{"model": "image classifier", "dataset": "photos of plants and fungi (iNaturalist)", "train_examples": 45211, "image_size": 32, "crop_scale_min": 1, "horizontal_flip": true, "translate": 0.06, "rotation_deg": 5, "color_jitter": 0.1, "targets": ["order"], "num_classes": 54, "arch": "mobilenet_v2", "norm": "batchnorm", "activation": "relu6", "depths": [2, 4, 2], "kernel_size": 5, "stem": "single", "expansion": 6, "widths": [40, 80, 160], "loss": "binary_cross_entropy", "init": "kaiming_normal", "residual_init": "zero_last", "optimizer": "normuon", "muon_scale": "spectral", "lr": 0.038, "momentum": 0.95, "nesterov": false, "orthogonalizer": "polar_express", "adamw_lr_other_params": 0.003, "steps": 22700, "batch_size": 128, "epochs": 64.3, "lr_schedule": "linear", "final_lr_fraction": 0, "warmup_steps": 450, "weight_decay": 0.005, "adamw_weight_decay_other_params": 0.01}
Rows from block 3, named by matrix and row number. Rows with one number belong to one channel. Each number is 500 + 50 x the weight over its row's rms, rounded and kept within 0 to 999. All counts start at 0. Numbers have three digits each. After the name is the row's rms in percent of the matrix's.
# convs0: expand pointwise conv (model.blocks.3.convs.0.weight, 480x80x1x1), inputs 0-79
# convs1: depthwise 5x5 conv (model.blocks.3.convs.1.weight, 480x1x5x5, trained with AdamW), a 5x5 kernel
# convs2: project pointwise conv (model.blocks.3.convs.2.weight, 80x480x1x1, transposed), outputs 0-79
convs0.213 013:509475464540505504431490574541505444448555548525476575502523557578513593509516439463531541539528594495522487516603451615430410473510541449613466535495478478559418492489482506553454515510492608526508604507609479535485448537488447571468532506
convs0.214 091:435516475532544460527519418462600500482489488518425467583403502458511480492613518463561521650462390497486498506528466445514540620455435536507467476500486549479532532459493525572459499509528505616484494408459523510515528557563474521428516567
convs0.215 097:427518494538539549580516522496552540547489447444561417526462449545520491508499522519467527432441517464543527556555512573474515410452374362479552527599447516426526579482511539453555481505540445464491409389520559531498479437525476491500441467
convs0.216 102:507556564541547476510605511440490554436601515479550544501489574522576554497468445499349472476483516490518527459487406573423570433470505536520430512503550458515461439454527491445542510448404473529587511499503498576517473510534604504453414494
convs0.217 100:466433481468522535510542511499509549566478515489549464528534450553491443579437561518549438540511456518563567391479464512462580434567519538397480483535517503606475443525439500487476493557438421620432573567556470539412512479508475555498451580
convs0.219 106:540476418472488433565506539452488464558468507581445516467479485552456491562489526433526445555501479375450503485524440422424439445564533446488461510586503454490451485478535449565448458458442572475620559518477520499438406485476464450405446558
convs0.220 091:423412390436477465506574476447553515481467570579449587407518555512529500472516485459459465535494464486452457548589480444524485403414511559478527581543512528524571482431509502450583523443530509532463558517511529551515417455521483466525498373
convs0.221 099:572501532459600587554492445482579448515458435445485505437460453527517413618498559563483512542534560561571521514516447558489609552482604553473472503490543462527469493452482486562485464425520560482521514506540477404542441404499485435469529444
convs0.222 109:560436532513576538529454478463479483562539430469633473486505492509467478388526481524471462522484511505459479557593465395484560573498522592514495497379498549471498519650495587464428493448505448467481474563451490508486473446531507564577466510
convs0.223 102:452420459471457563536552570386442493409482552503541449430487445509459422595533510508489614517522486501479505460539572514507556485524499518521418540462549415497492435488493461517422471433514517472379466432475566546488552461553522451508392514
convs0.224 113:471534589467495522439617485482440513533484366428596452473564500475459498522454606511477536556563508470533563517482438492464473401478441597457528477437460475460474454485488484500492480470535432523550553597565475577574498442541493444501460453
convs0.225 094:515522539388562516448553573511455473450453473511517541520506512549427579509509423509517431441448464515390531457518545476546521489416435357512521469482533552433495396474560450437551530591488480478530419423484411443530503494487466518511545515
convs0.226 087:454512496422468466404479448463505519615512517534397401538403486472482400428447536522456508463523472517514500491580526457515570517452508398537487521350521436507549502514494511528484435498542486591497502510528419428487499479555469443459565543
convs0.227 104:541487598487511506480553418451496468500600480549542440661409471568549607527517523511571571478504530498567496545562528547475444533480563504495506443489514500468461471507549536412476535521526503526482427558469462532534588460443469513464374526
convs0.228 103:486432585480388461517426411487445539481454471536583598549510522473484462488492525453548522497471524586571513475438465483550569529515563507549478583532462516505525555607524479559511610549452610470510500445425477429444527503509473537435439513
convs0.229 097:436433527546594483436542459566550500583530483458541480446598505503513552500462523473509475525447518427497603456429480552549497460571540481546520447612475481528478549428440517545569520507439516517460581460469546472427485551619485456590558466
convs0.230 104:471578561526520435447414537533538403485514474535462467529436424462576545400519493535401429405448544476487546520481553468507499505499469553552464545552488566473445633597495487569438516458444502487512482520424452586470493462434535517468490486
convs0.231 101:443496599430465466477507487499539410463534549448465489488453586547535457467486463439531496578429451484580619521519511461436448537429491436482533424460484500505552544540409536398536475494444446527551585563420541444522533403534532495468510525
convs0.232 091:541517550459516489515346478520540544465507510402457525540502502490496484544558540525430551581536482500417494569499416520529493384500474534496561556498535499525409468407456498494546506435523514495548374424479515550478470618556451451562509467
convs0.233 098:500458474467495570462555493481513520462495490460526493467491560513526508345521484580554606422419428491517512487490438511394431459539544513438503462496519526521612469518574533456434495497543495489488439535538568584586463603479451456588468532
convs0.234 099:540480436543528511514603539493469547541528491478515574506483521474423486516586515445504461461565491603451574471559559615575489577559475582542518459475489482510491474508515499456477454487540487479539434345493499507619509474537407422566517524
convs0.235 102:599495572566436515510502521448502497472538512482432511496523486438425517421502524486447485445547500452428479497585510529575454485557433467509486433510481443547575476500466532540415515430607468460588376443504512568552497555480476462369538545
convs0.236 097:495667513567587510482517493487541486476449483479398428461473487506521465566441516434559587453375533499514481481499479383492437538501498435467600521501521496491549524493547510536523404440483456492516468471565405514458541424516536490510575498
convs0.237 102:501460472416519497460468561550514523514562528489484552535487542557379580512484498607495445556475554474544470556554524393560510467491457379547476457527519559515412389450472555503559458560523502548566496528546426497501512567538392474533472497
convs0.238 100:477475581565492581526519514473507521496470446550546465474588527562473498558472510502360534450502473557537604491511520537578449555516498543459482416487520490498531542466464436463537582481492458556486526501526501347503547630541408515483585482
convs0.239 098:447558451537388495471437438508535556530526504505531464459487569436459542392435465479400506452484524543474541505492540542484547538528481582516582487570509498468567549443463436492423481541482574500568586474516577485591477517520473457491366433
convs0.240 108:499540531444622551500426489455490591538436459585490525567458497562459437504502537512571605471452528521554571562509476505464465464489484655587551478560468461507508494525459437465572546551544448458475564552592487471492479536557464485542487465
convs0.241 098:543481476410424479546566577400448432526526539515471545487509426431592491420591584533494444544485529496541501488516459411492460526548547465483556505520504428512387495477531330507502553495471482478522492494497559473522566460483474504495599496
convs0.242 105:532476447420545491528485520486510568490582512503553514484488475495523584457540454542442508515400532418569597459438495527452548525494542570529515605505494591540669466468450444520569542428483438508489484456444543423539491536527475566552534487
convs0.243 110:498504418480427485516498465425491439573431531483422561404505484463551390595562474446535462491435491535446413449479438561536570533560584504467461382472467470493547551496470578461468518481444522477546609468483515518502492469485550453483480573
convs0.244 101:482534522430488495434502514461448541522426488494494536574548518406479613443516580458568472549588566474524549521537572485572548514473403519484508514505523463560530477509596488497535571616514449486478527554542449513439415548484459543540381445
convs0.245 102:469418514498507542418477440591537514403551469510464520458438529452443517555537490546536455493535427572482523540509482562539460450513507496467518527574443472497390578452493473490451540436325501593475416515503432521581439507488523517557512502
convs0.247 095:445547442479486387363473526537439567508563468554508516546511520421613518616549559481515453538442482532547560539410470578564532457484547504452546507503554539451438464566426497554515556503484517494538565559508493534448503494497541539457527573
convs0.249 110:498438443465525535581449496512467517530470500486504514512462437595484474572538596559548472561459488566547499582484501602434562426568501475531496510408540514461538479433563438463480507586566498591504587513508543494479469554533503539471393612
convs0.250 094:410524474510430570525460582462493482665467466505481555547555518450601491429520446532492453397472537516533535496482501503509482537519464501513542388448476472440499495482478479515483421496519595513535476504413519432482591499446457511514581384
convs0.251 092:471525503603455567576416496510614462590506467478553495561562455530419475522488466480499496526491525462550407464586488418452475544525485506496422484543494502471547518508517578410434493421530465416462456466621482451490505589469559462561475516
convs0.252 103:432474584491578483388582480462549498472450512479453558441627451481480531536415524556501501564548563516539487616515438486505453471492553506478502522494521488548555534406416574418585468505554553528571438567491519487537524573480464476488457499
convs0.253 097:520446511587563473455423552482557446527576471585510495570515513491499386391433547528512499475476532508519516507515500392517498557509388518498577444550455452473503482482434557556506492515458532505502492410411557535564543509569463623470471549
convs0.254 090:457466537473522510565405444528409538457530540400478501472467456483496537523509515451491483445499472423493453506452560515495451501420534501448535441419474494599415547420434395537542533540461482632577565488456526512477588469516469499449590519
convs0.255 107:449538546466556472443502498574482466529570569441552594490478457451410506375536467552496425512489512449574574473496485529433540390373449449507496513411560462482512447573479552496526488533481469454495482560541433431500572450474467470484521545
convs0.256 102:612513559522458504443496488454523422534499489512433458562583393624523518415513549477538563426564477466593518552525488409577488536466526444534527458455415458501479419447480494520509483515596522428540575505497440535455520489533553508451486462
convs0.257 108:519535481533525425521476521493453516495567452492490460540475576608446590398434541484458507509490561465418576470472484478503523459595542562519546486512492459451503457450504473479554439436501563549463392464483425490585551353499451485508419532
convs0.258 093:530475486456495487512483523485532623483481487534445509503540433432497478448511572503479435442426523493555500535560574619538481528460567604489489536450528321555450499478508430452489528474585506482559440470545548464550411443487487528467433494
convs0.259 098:480450549525511433459492556486543416512446467516499385507476551484526442428494524516483463507586435432520559486456441471398438462510541540627418489485544452448501404503465502537513525457547484514511470622607548596466516505478565483516555539
convs0.262 105:535552517418448530552425446509419586607472515489506506643486553528391532508510435501485540554497495459403492534531439432504534517582372439495500442543543530492567498430528529483487481434523511498509482595471494523454534482561454447552480503
convs0.263 097:499563424481621568502491501503541466544472485568438447443503473575520584543540576500450454459508589518542571492449551573540525475516485572373505467492522557536530457512584458532433433509467427404458488481566542588543465476452523552536516514
convs0.264 099:467454522471524467486461525486443612530499444449602570454505454501602527493517598545553538589470455473559536462502526460522415500418514562493538485563398541449498599589466511416467505544523462482453567495578521507517504517443435470429521561
convs0.265 099:457528506449474507480416470441545481500508425535550558493529413533505541547636482439517481531445449606424459489547495510529498530479469518548394526560406505502485523485495582442506502565460445553596530445500518452448596523480500624505426477
convs0.266 099:584469468603529479543507379481532523586517625502491447455443500478403516529474376473571541480445516576510485540594476517479598535485534517510441555468534418570492533469406522518523503471478501443579493472473560467553538505506532463458450496
convs0.268 108:542422579422485541468516507482511543475545373508554489504542578462460461445559444409437609434491505512474527597540386534478567471609452474475531555517506452526479451520576489580452471458540518442457550474541481442532509524431450493501467509
convs0.269 105:547484436607435615494514490473488511446458534558502485520500545587490599521475424537548450484489529568462508489472515561495554502509535501398437553510404493515462522448487458578431487512436504499490563579561488440499540463524402493436365454
convs0.270 096:501445485503485564538454516439477477598427485483572483452509519456447462558539532548466440405537504475599425404534494526517476547445487523597545511514541470427496460523473588449404468501446472542412619522491429393463510482522505470512558453
convs0.271 102:488519587552492527495513495568395420401509524502538442400505518409513447444529567566497483522467483447457532411474513531454527532509601421507534451520474542569482488439537568497474473465486560522465438459473495492545591600505427418447574544
convs0.272 099:561553527419392465591512458506514423491414528434518486543575465535479541478463495504574477487456501483514515497490542444485604513434462369530559477576518548439489475487513440468484436525497554614474537498495587560619559441536477475480532491
convs0.273 090:511487586512509559520555448552453605524498440510491495500490493504580394548431419579528500494481507496512559527495481443478447495437543514451457563550436530473573605578480553509538587580568516484503631559475493432450563465573498501479546454
convs0.274 100:566448458555479503472610513454446578502488512581474497453481462537501505536512465525525409559508521484434448398474533478379517450429493467443571502481480465493462562545556595473578421479405530493506450471434388485467516474476488536608517532
convs0.275 109:551435547438436421582467450448534581499457504509536535527554497508523519557533473551519562409464596495523447461426511510423430501559531489536515431526505622502563501439558580530429512455384485523456515526441455546554522555518507530547431440
convs0.276 104:519535468474498584506462494539581502462502520485590497525585557620420476513439589500493509458505503404542456469474517467558511512582419502477385470488486423439518531560531584493406488422494487534522618528506499491467489435568498432555441522
convs0.277 109:490459564424554510502455496535478523464478488441404549500445605553562452474446550498521569498486502500521547465423460572505501394497476491518430562526519578437523589536556468602452511588502584446405579476512561514515518478469516499398556518
convs0.278 104:440454449552448459501511514421492588468458405454447523427443515547476503542452440538434555547474513538486602518557520501541571590510504418638561467533517475602522462430450485536453480492474539417504564500433573463501479557471552540515518477
convs0.279 095:576492507371517506500508541529595567438528444503475499488527626519417532462445539523586502570453522604518454523520586591559478456599517573561549451514499483501494515540483488554542548446501529458448497481542423594446547481460455471491459507
convs0.280 106:527502509592496441525556575604589472510434557530438484428509527489572526479520493530575530553449463527433597459478493415550518431603490495379518459445439533476515493593513459446575475469492485502480537441526542394529470493560497463438512501
convs0.281 106:389531527488446505498542534408516577568447462552471530506553491509547528512585483413513510502533514524554409421510485467578504481592493472557581441481465564385420448582464474559460506462530573460439486482481464494475408445516427458480548464
convs0.282 098:405560491483557509545383519497492397507501574496467493451480545507494558519456521475459466462467494405477587434436520501536490460517542498495501522474503539496560458556511392492457425438610460548464408350507532473471530589534538533481526442
convs0.283 094:461464480559511540540522476544387515451531544553496558476412476499558559467538507517447524550491559445517494501516485555449506517421510437432589493532558458480472459475475486428535552380436565416540525532498481560499530490402495407527625598
convs1.213 075:494529439583602436479414520617512528552519512496454495490474431484511477544
convs1.214 091:454450435501469442452496483474440508491452405476611577573479433495484540505
convs1.215 105:424440468434413457498498521441466551578572463492494469471417476436441475522
convs1.216 100:499549546487494504496512546500513525559572522511614588566550508577593551521
convs1.217 094:503546525449455474549493483451492571504427411523617524425446512532503459431
convs1.219 102:474461450433407454422467418455438484522448423480505579493430503513488487538
convs1.220 102:535553516549550521451448451511475410535453458481522584517456439499571558404
convs1.221 103:460487428510542471428540550547425441485591536424478532520554435491526556561
convs1.222 097:522497383436517502457472481484519502614564439486497524476467452443412449465
convs1.223 093:517414407496504441468443480428486445486506561597542502568581522473505504544
convs1.224 103:397376474497446452420505530496546433486500532524500546542569531519502554547
convs1.225 102:526468525510438434392510608543471455480552517538526455452493538549512401502
convs1.226 106:446425509484424465482579547430443485563544399480512582502453472510449506483
convs1.227 090:536526435450481531561575474444445460450550570452503433483590433459514557496
convs1.228 105:448490542520553535552518531510478389410457461513518496491588481520567580573
convs1.229 096:490485484471483379538610525492427459492559518446461438554571479492443472506
convs1.230 102:519502492514444572541479506404570533468438408524519469416448444466509427465
convs1.231 105:380448495561597525421439443545545567518475433469515502464513466500501510522
convs1.232 095:546523538536546535508456474542560479429518554562520449465584579559555571565
convs1.233 099:531523513534508484511587561501463449466455480433580553435454396483440445450
convs1.234 105:491436433472437550517457492459578542544469450567553467564507444430448453438
convs1.235 098:452482462454409444467455501446481588586610495511524548549485501508541459549
convs1.236 098:484588445498541481525484468533493545460409557475559527450541444550432464603
convs1.237 100:538522510485432554484524496449539545539441468574533517409372488522520513416
convs1.238 099:466468435440462496453414459452475548508446506499512623594531443468480464473
convs1.239 107:524582501504422527516526417475529554528433416556471474493473450422522492597
convs1.240 103:453470398467474429571570483450499475459465496528543586529491457562592526494
convs1.241 097:508497559564473473580605485390450520434463503475533571547473488485461449468
convs1.242 109:540539589557558543552538503511498508515508485408503469441501445526454396407
convs1.243 091:449492547549489520543522472454506368484521480376401546510500508543541513494
convs1.244 105:502531476470531494580432478589527585450466579503523430442591495536493445492
convs1.245 097:521501600558456543503514583589511512457483506553574570488493507533596559482
convs1.247 103:504455498476477498534521501518522561585533527517541680545563542531478516521
convs1.249 101:468504438494533528505428568488474444466578545420433537599543526516515531582
convs1.250 108:561497411476574491516425459555584524454427529530477449470564506488443425513
convs1.251 102:548581563590515540527542470467509564461423452443499443426432457477470467482
convs1.252 095:559523443413491416449487485513498491503512547395460595576444527472489544474
convs1.253 103:516563553543542506507528555511519474467472533540460405416538491435414427424
convs1.254 106:559532494576535498571602570488434521567480424464477475520442512487422453516
convs1.255 097:497457482493580475602462435503548549539445453476438471481435433460523582552
convs1.256 099:510405443495498472469455509541463467488546572470560561561501469501551580613
convs1.257 095:463474564495570474435444491518451412460553519428517528520513489559573560592
convs1.258 110:484552515523503528511508477512432513499509431524571630549554427428457433445
convs1.259 093:482528464471485533507427460571445410546490439509494581498433553604468479451
convs1.262 091:461436505464443421433456450520524497442456529496569589546496480567550588497
convs1.263 090:496489510533502418446505442438486558583565456458470488458425465424437468426
convs1.264 098:548494477418606551503446465628558476446495532528457448479561490504471483504
convs1.265 103:519450490455490523452414490563492444483514586489492550555429460562581445423
convs1.266 092:503561475461549556524405466548544523388470594503440443529549448482505502484
convs1.268 092:451434475522490474465510582520455463468544555525422459506566518402469432589
convs1.269 104:521511509474469437499541523522471516483572477467575609581504450475574598557
convs1.270 102:562581558552594468534481407523435492467410548453479531460494479490543545506
convs1.271 091:532574580506432418491573559497409450521500419494499505485473537437451541532
convs1.272 094:431455418462443439489458489498473494460453487560456430515570585519499532598
convs1.273 098:441444457451477476485548538537535605583603556507533528560522443461508461512
convs1.274 099:550436515495481442461454537513461551518479458487583592470427446455447398498
convs1.275 085:454450486522619482412495498565470554580525440498497494496460489432436424484
convs1.276 100:599529564575585595517512573555520523471522564444467503455493461481499487451
convs1.277 102:566543564555559452494542528533484436440390499551512496511513532543584568547
convs1.278 104:437494506493482433448513502480451398465452499483422410445446507600454462483
convs1.279 104:526467453437533499420426416548549522547543565570532519558579557538485498509
convs1.280 103:511544570501406469536520448458457541516463497372457572538497440480523538441
convs1.281 100:488459470492475495457462465454429472523530522545466520605576414423580563522
convs1.282 098:423440426481443451461445438468441508559512436436520570502454481440510449450
convs1.283 106:490509511493463454559572504466488553443457484457408390458510535598537555536
convs2.213 013:331540484499484460449404543446514560475537518475478469415530459422503505510550496565490507494489557465522374528486550538441534519557505424442481490541547470461488479561481447547465525500417494459447551477460476567553553421410501533610457457
convs2.214 087:475430589467504601453513453485612402577501484530542464492464484411472474517479470456528489581509489477461532504531476501517680454494538467600551452434459503507523509599508461511463452515581523530416497502526451487533616522490495536493515459
convs2.215 115:502557487445550514510547538472500601436563482496546426496495572534457439534635471503575443406491372431491557515562505511558481573454443488475513398503424500500561466494512493577469466526539462469472372465535505555470518427502506501550512522
convs2.216 131:473516441519426410428576479432592551537471479539504407490491521518454455503431500480453511559489581545428582382549557462511496473404570479433508469520612484515484539490499517501521524400479477595562572492455447511504495508487423445538487541
convs2.217 092:538505528597513428499639571465418512521523450498439545470591510476459510494458468453462491500469504409426457502546443517558432481414519512514541420527482488388509479579613422559497415445499504504551536514508525440573540490446480487538470543
convs2.219 100:573509543506469471476531490544541582468485578513528542521446582405570532523487587488499516543514470471537537431440458530566448576486566545532582565522559444439494602512483448606576530490466547542517488492513563550432507464415565479554556587
convs2.220 116:531447450587503612524534410445459519465508537478516453467434532496443575466507445454562475422524539436464543443454478469546459524498543536529488545489482580578428589499461538427469595520607571438529500514511492454544604465566510424475479482
convs2.221 100:528476653545577526546456506442442512424456442433519564459565488487507442522466514526471577480387473593464515527504483404517518470462533463487533522515441546520563448542506519498458487426492377495515475506495604425400487424523456486484493464
convs2.222 083:506510455444528588472457447481498445489465617497614514444540513501551518517445503499594501474404450479466440562581542454493466506434431471573559551547447544483477465617574516535460475557473464438492451481540551472421562437573502488423507489
convs2.223 085:470586458550477470454605499446497503471524445484572542369446456517448504499443508553459525525490568502371575569424453529508454454453559578507532477529510501614395446458480511495504493478572526392578512484487443552455464466498480500507514501
convs2.224 085:487508497404428422492454491603516506550498599391434495636585535485475517462514505417565461408482488509484483548516523498577460461545572547402556483445469506442542550514476554493535443459444560508523536517515547428547486539529516432479535541
convs2.225 103:445435494455453520478528378566483593529515490551499508490526541478462472491550521563524552505526451539472466602336528507505511514499489654472478480463464516492489519485563532516435403530521515441520439417526430474487541558610435461525496489
convs2.226 115:555460547519507446529377577405543486548488565516476486518476465498409574455515469526428586496562509470524440513476478510476548372596492535467503543543516556497554592588569427528509539526411469506451499484437464544537515420522516556546450470
convs2.227 085:590519465493548478474415497431541547518523554471515465404550434528469450533428568446542485451481534545499460459547466533598425425576430510599564591512571508458416493474406530521516530476501495570587439478526452508506519458490407516514439505
convs2.228 086:436558547485532444605496501493476602551553361574503506497503545474514516545546532550520518511509501517420598575522464563483474531515522508565505450435531507475517511491585483544576591453496442472576527488494536430500616465566431471441555434
convs2.229 090:518418490486520470495563499585415536451425598498459581579537541484482462543518542525493541540492433535563422470469514459489519433480510454527575529450443459410576455536446463465534394554506613515549548522493504474438588560504548523433568516
convs2.230 073:574546542501482538443400560487487514521505490430504489523491540484527470462562456396573519511500447544500456444475469515453472456449504579426531601447504437518459481466493495372633508424566420481551474515500384444506469483550474471586462503
convs2.231 082:515533525504422495492442334474434550502499519487585532482474467485530584459451446473512534448396494518642484559538498556454504455576424523511502491445499526545510528528488604438530571523413449499558463515529489486450458492429482530602491524
convs2.232 134:415619474516531587492531515485521523428504535560498463515552572518521530539525424511546499466497551471493522513497515497395509547478442545381486510525482507602470405369589409574480426505533455460480410529520511430528493536463456524534559488
convs2.233 085:534608426403512462523485470518571486435559424589456496491539570467495525404429556491414507451563513483497501482394519466480503490505467547528562516431542499531509503581537498486467530451464605499473544450590520521461445543470629446553539481
convs2.234 071:490492500452433539514596569508490552386511486545484496412568416512579458605518535490499555483517503574403535497569530486530411417441580506516460489517475469473485528469464484462435550529422612419482497463447557521510499559465417459500548532
convs2.235 109:565443517540565522469532540473530490404510507512417587476481483454513433532438559433512413525540541528630547508527606518509450490540509555426524433569567464472428490543564382477458456445527550486462575457523441484509488523442440432517517527
convs2.236 083:491455510566516549444471512486504466496471459477519557546526559525435467502545580538324540445550536549560513601467481554554592502461425559548466521535538544462460462480431474485537427500518510500565487519543465562611412429471537578454512533
convs2.237 099:525452500655474529570449438430486539502424438487430525453584462499516484547588503522562582495451510523505531570557482504495548506496510456492547484529451498492538551453546541489368485576481512490513545518614498502501535537516477491559562651
convs2.238 101:441471524433534500489400495518397591425458413545494562440510444438532514534554486485522472512480532452518483554479425503496545485587454466448529609545425573502492421356465440480589511474503565494449409475506491507546496473479525479526528438
convs2.239 089:450454483481497542419479519558386518523505522562473530483499494444487489440458441483608466465531363510577537625383513516542572424461480571457441543501451517506505504406522462450498523475514523613540437491460525487458536445515450518496435493
convs2.240 092:472579555521520499471512506506439533489482564446514487662506440450540424473519480492483502488522511498565483554423610552563592468499546447482525627491509508443498507424386492574484436450492466451496475515512436446517483403524528401540477508
convs2.241 093:470488457492504517579485526541457490511504489526511455498499463580436534462419429413566546456469389536537506561482521484425393502503456484520500531509391562409462636505482549519519531418604463505475500443539475475487506463448541480512634471
convs2.242 108:578559499506473523425466483441539440432487415465475471551501487526512564394447489521537458564579553515510491460405457504490440537472485450523407504513484583491566582510533488594534438448558528447523493424429529520370404444484481523465475528
convs2.243 088:427606442480515511532468395467541505522559566504569541563514413465539550520514469498525437454433448575523499537540453516524555482493491609445411602419417519488464527500457421504410468467516503445525554453547484446548542540556526470437553538
convs2.244 098:540515589550543543603440514516542587565492512457486558548468453524547504588482579476474487475584547541430508559509502432547488587398419539551524543600541482496461496583522436507488541531563430497502500480504544452449465542510534535381558469
convs2.245 119:465463463543538490482496544500516513464489465503575504488421451384570648465406476579477423489468540517454506516486425447404522473527435502478481494509540491498453546529528394429450421571487600503553525457490516476573505465506516522619534455
convs2.247 142:608503388524528498412451543476525420479591474483471525504420421426486563445521492541400519515489488483480492549502526530466429401465441484488505477536537505541505389511432527558499461430444418511488484532495517520450478502503569382507612482
convs2.249 104:533406521397590550475466477586455464455541453494480531541539559543518474549495486496542500561601512499458468490486557468446518446544438587499579601565549394513467535467519471421547456417520499588561397539496441490490422496534504504521503461
convs2.250 095:447430490609523515535490466509503535495538578519468454400530508462577549438467505521495509591578562496475500463439493506487490479511510536537537493389498540571424486547493469510510445522613420437537478460437460618456499553428468552594502595
convs2.251 105:540512457503522549449452580493486546535495562486540504542565390454524573536546505537471564606548540633512512468534489590431421452525544551398574379463537439431505442442506538515510518470501509525532564501456484550521440579486521465522506494
convs2.252 073:585544517533514466534458560451588583495538511497464499591470516492477454520495454482424434533563475483576468631495453460571417450550384523485582520452482519439553479398473508529561515598507514414542569480502523542547506532547446529509505453
convs2.253 115:504512540526559445496521408542491538525479522484542585547561587497490456528508541448467598484498528511401457560578523532581590461493521529500434480480476512584539549488466499469496425418462428527671499457445463523515474447435556478564562474
convs2.254 129:581495424609565434451552476483507492506496383539509526538481545596545561462440448463552522496475549415544389488458488538500502513490536482490500527591506435528536596572523555464490505544412454540508498506440435459526487508563429536454500389
convs2.255 077:483501459474508476555546530501561495473449477500587492548452521512423551677369550514514497478584575485535462464517557430553479498562453481503476475515485477432496445529397531471531522513495489593522514581534474610432481416540517561488480543
convs2.256 115:474487509495502442525449481530503476453489516471408533404487472531519431455391529432570469472513442533538612498451555452550469542437530520497494535506452483427574457496462550559535473396631570525527583410547454481562502426503523472515430556
convs2.257 076:564446455618539434455480514452514475540457455547457462428482487471438533433580553542503525611609492511477457481448504592556584487493489597463577590476520490567518499462490545506570520437494604544461521508498489537474571525469582513499503563
convs2.258 111:508527459509354487559516518498536515496390554509499528549454582565475517473542529482524469440439478481498599434528449481574410455498517484470501520554536470564472526486541354486469542477460442530482461399490458462485523536388566401505531531
convs2.259 052:523580558519579446549484588449450496456505416525506475556461536589409514425609551480441514481504472565476465521533586400394524550521519456559565494434509539460478553515613513412495459530491439462493486502462515472509559468518537554474468559
convs2.262 115:451548608513486426450465469504401538442465535553525488435555483547422566600477519586521537599534511414579502469472473529543480500505489518443479507587518433537543482485507556414533486612487504577534451459523466489513441483529620546469505534
convs2.263 096:534452438439563582541547455473511574473490493410539485403535495454435490523452528492581586582533457483440536513543548512486483426560509618559576477366457577568515440495543505571491509470450502490503517463488595510531513409499524523518535516
convs2.264 097:464525562485602548543529541511539605524412457438460527513445517530538542502525648413476507515543592482507404453417487439516523481557511564545502456513507521461400500530564478547479406545503533494533503455486555497551487492558470599492528586
convs2.265 095:542509465412520486565546510481431449538514449572530494515539519484472597558492517515524535527477535489433538577556449649399505535427479606459569529485541527421546539535491500500483513461418519446466538526455483502472388526489591548394491501
convs2.266 092:523513482466498388491531540519497540474538452489399557443484559536600462458561428668558498442512461488451482511507567536434598509434516450507571451484444531490537556489432554451495488538444514473537450496511524582474483455622490457534530501
convs2.268 065:508484506531478455403531507493510503384558536555511550539538486454504506531482560517517477440524434542498477484537467536410543376408511492539483515459440544504439455533433529552474479606524512419444617458499521458508482582546422407565421552
convs2.269 117:492609506493552430535463547429466539533552460501520528463521484431459477568460544548481486536446579609522523412328423483466589476513505493558495493461421517465527555533437521445414502457509533434549521471538503453566508485539490455435460442
convs2.270 109:595470531456561561565447489390457559585489523447447493562510554477491515585526420463569487544593524540499427420528527551549447459451555481433633484432476453488567501491565518517531484472495493389554543479536499508534476444493545512538495558
convs2.271 086:499494445438452484579487506560613542533556549507488548576546511473531487499492536494575477556499484503518412474545531407551547483535483517511507574448494496500535448586598580513586487492529464356425566542547533409501534536561486504574581490
convs2.272 108:458494515531492572431456425430555445531556441526360520588520523530568477505504485541429421579447422503575459491464566566510453569496528526585566468575597432437544450511470441515513515487470499447508483528469534452542553481497549525453425481
convs2.273 124:523581656483514525501513475511474500498402487541480519519507477465513532493491454405461566563484525433497510539466419615466493508441482434511549514480561576561530518525454499560538462526474399537572547435435448448643476519465542420517497497
convs2.274 090:450532457556483453486529452422516579528512516511605541593458580548566558531467488461512460484425414565527504509510526526465504421620504520575574561430478453487501520464510455495456608476490516495555459478575637499540529506457449490567460467
convs2.275 068:542426593529553523408545494486541493440503510534493528500528502496591589462419503461556500441555436601495504582543542456496521478454546418502474479422526556392483509504402400454516571502532523488445516530584443473418495496480465407450504471
convs2.276 136:494432464503500558479445538520485450667527557464531382445433463437450526507516547441606466515468546495458537560501491503484554517531593529464569552435535476583547469523486478493513655538539464434554505506500490509508515521518601488487450493
convs2.277 101:577505499457502432573543499494440581541551392504529599508486474452467444529410514441448451528478525586473541605534538441485536476505453494552476448516489535630496485510584473490552513511504520443524397400513527524587531491453439564539499446
convs2.278 083:456560478495526510436523482553457499515541448456580525475479466520535500591443562413615487503560485605483487441436458428499472552425506469557510614590486467541471485475603479450495488485491481507559556585555539521445469476382436565504501532
convs2.279 099:543481525487595424454419535554516438420535473508600455496529376528460445465560486539482516449477511537431484594515439444504462487459430527386468505490531508413546520483467446524566457553482523580587494526477430421440459436512507523554476461
convs2.280 074:468499568498495567556477515496449530534567475476592525456505503510506642485459512496516473515547608595601521493489496479600618488440513460514574500573429539472530494429480452474489544526595496483494516519504602449564519447448554573541526443
convs2.281 091:467563557543550478523565535483447420471513439500525518429572446504470451452450485524439566421460600540417456587577579510490486494556557508487432447524443477510526484423544511567506576489533579597465611499447472442487564518524534477473438525
convs2.282 118:481442512439518477560510572523556520538462447462525513465442528540468455583447559500494576608503413385512489469560521515481513469500485482440444434520499578559430534558548536583480569504587579506566482477578552489628487484511437430489462492
convs2.283 090:468468565492525578559470517570463561465453406547471498388536478528564445459446471471512543516554634499464414526523500522505547513492490562460520577462485552491535492634448551508510468541536482444373466575547441432552505496545478552498534541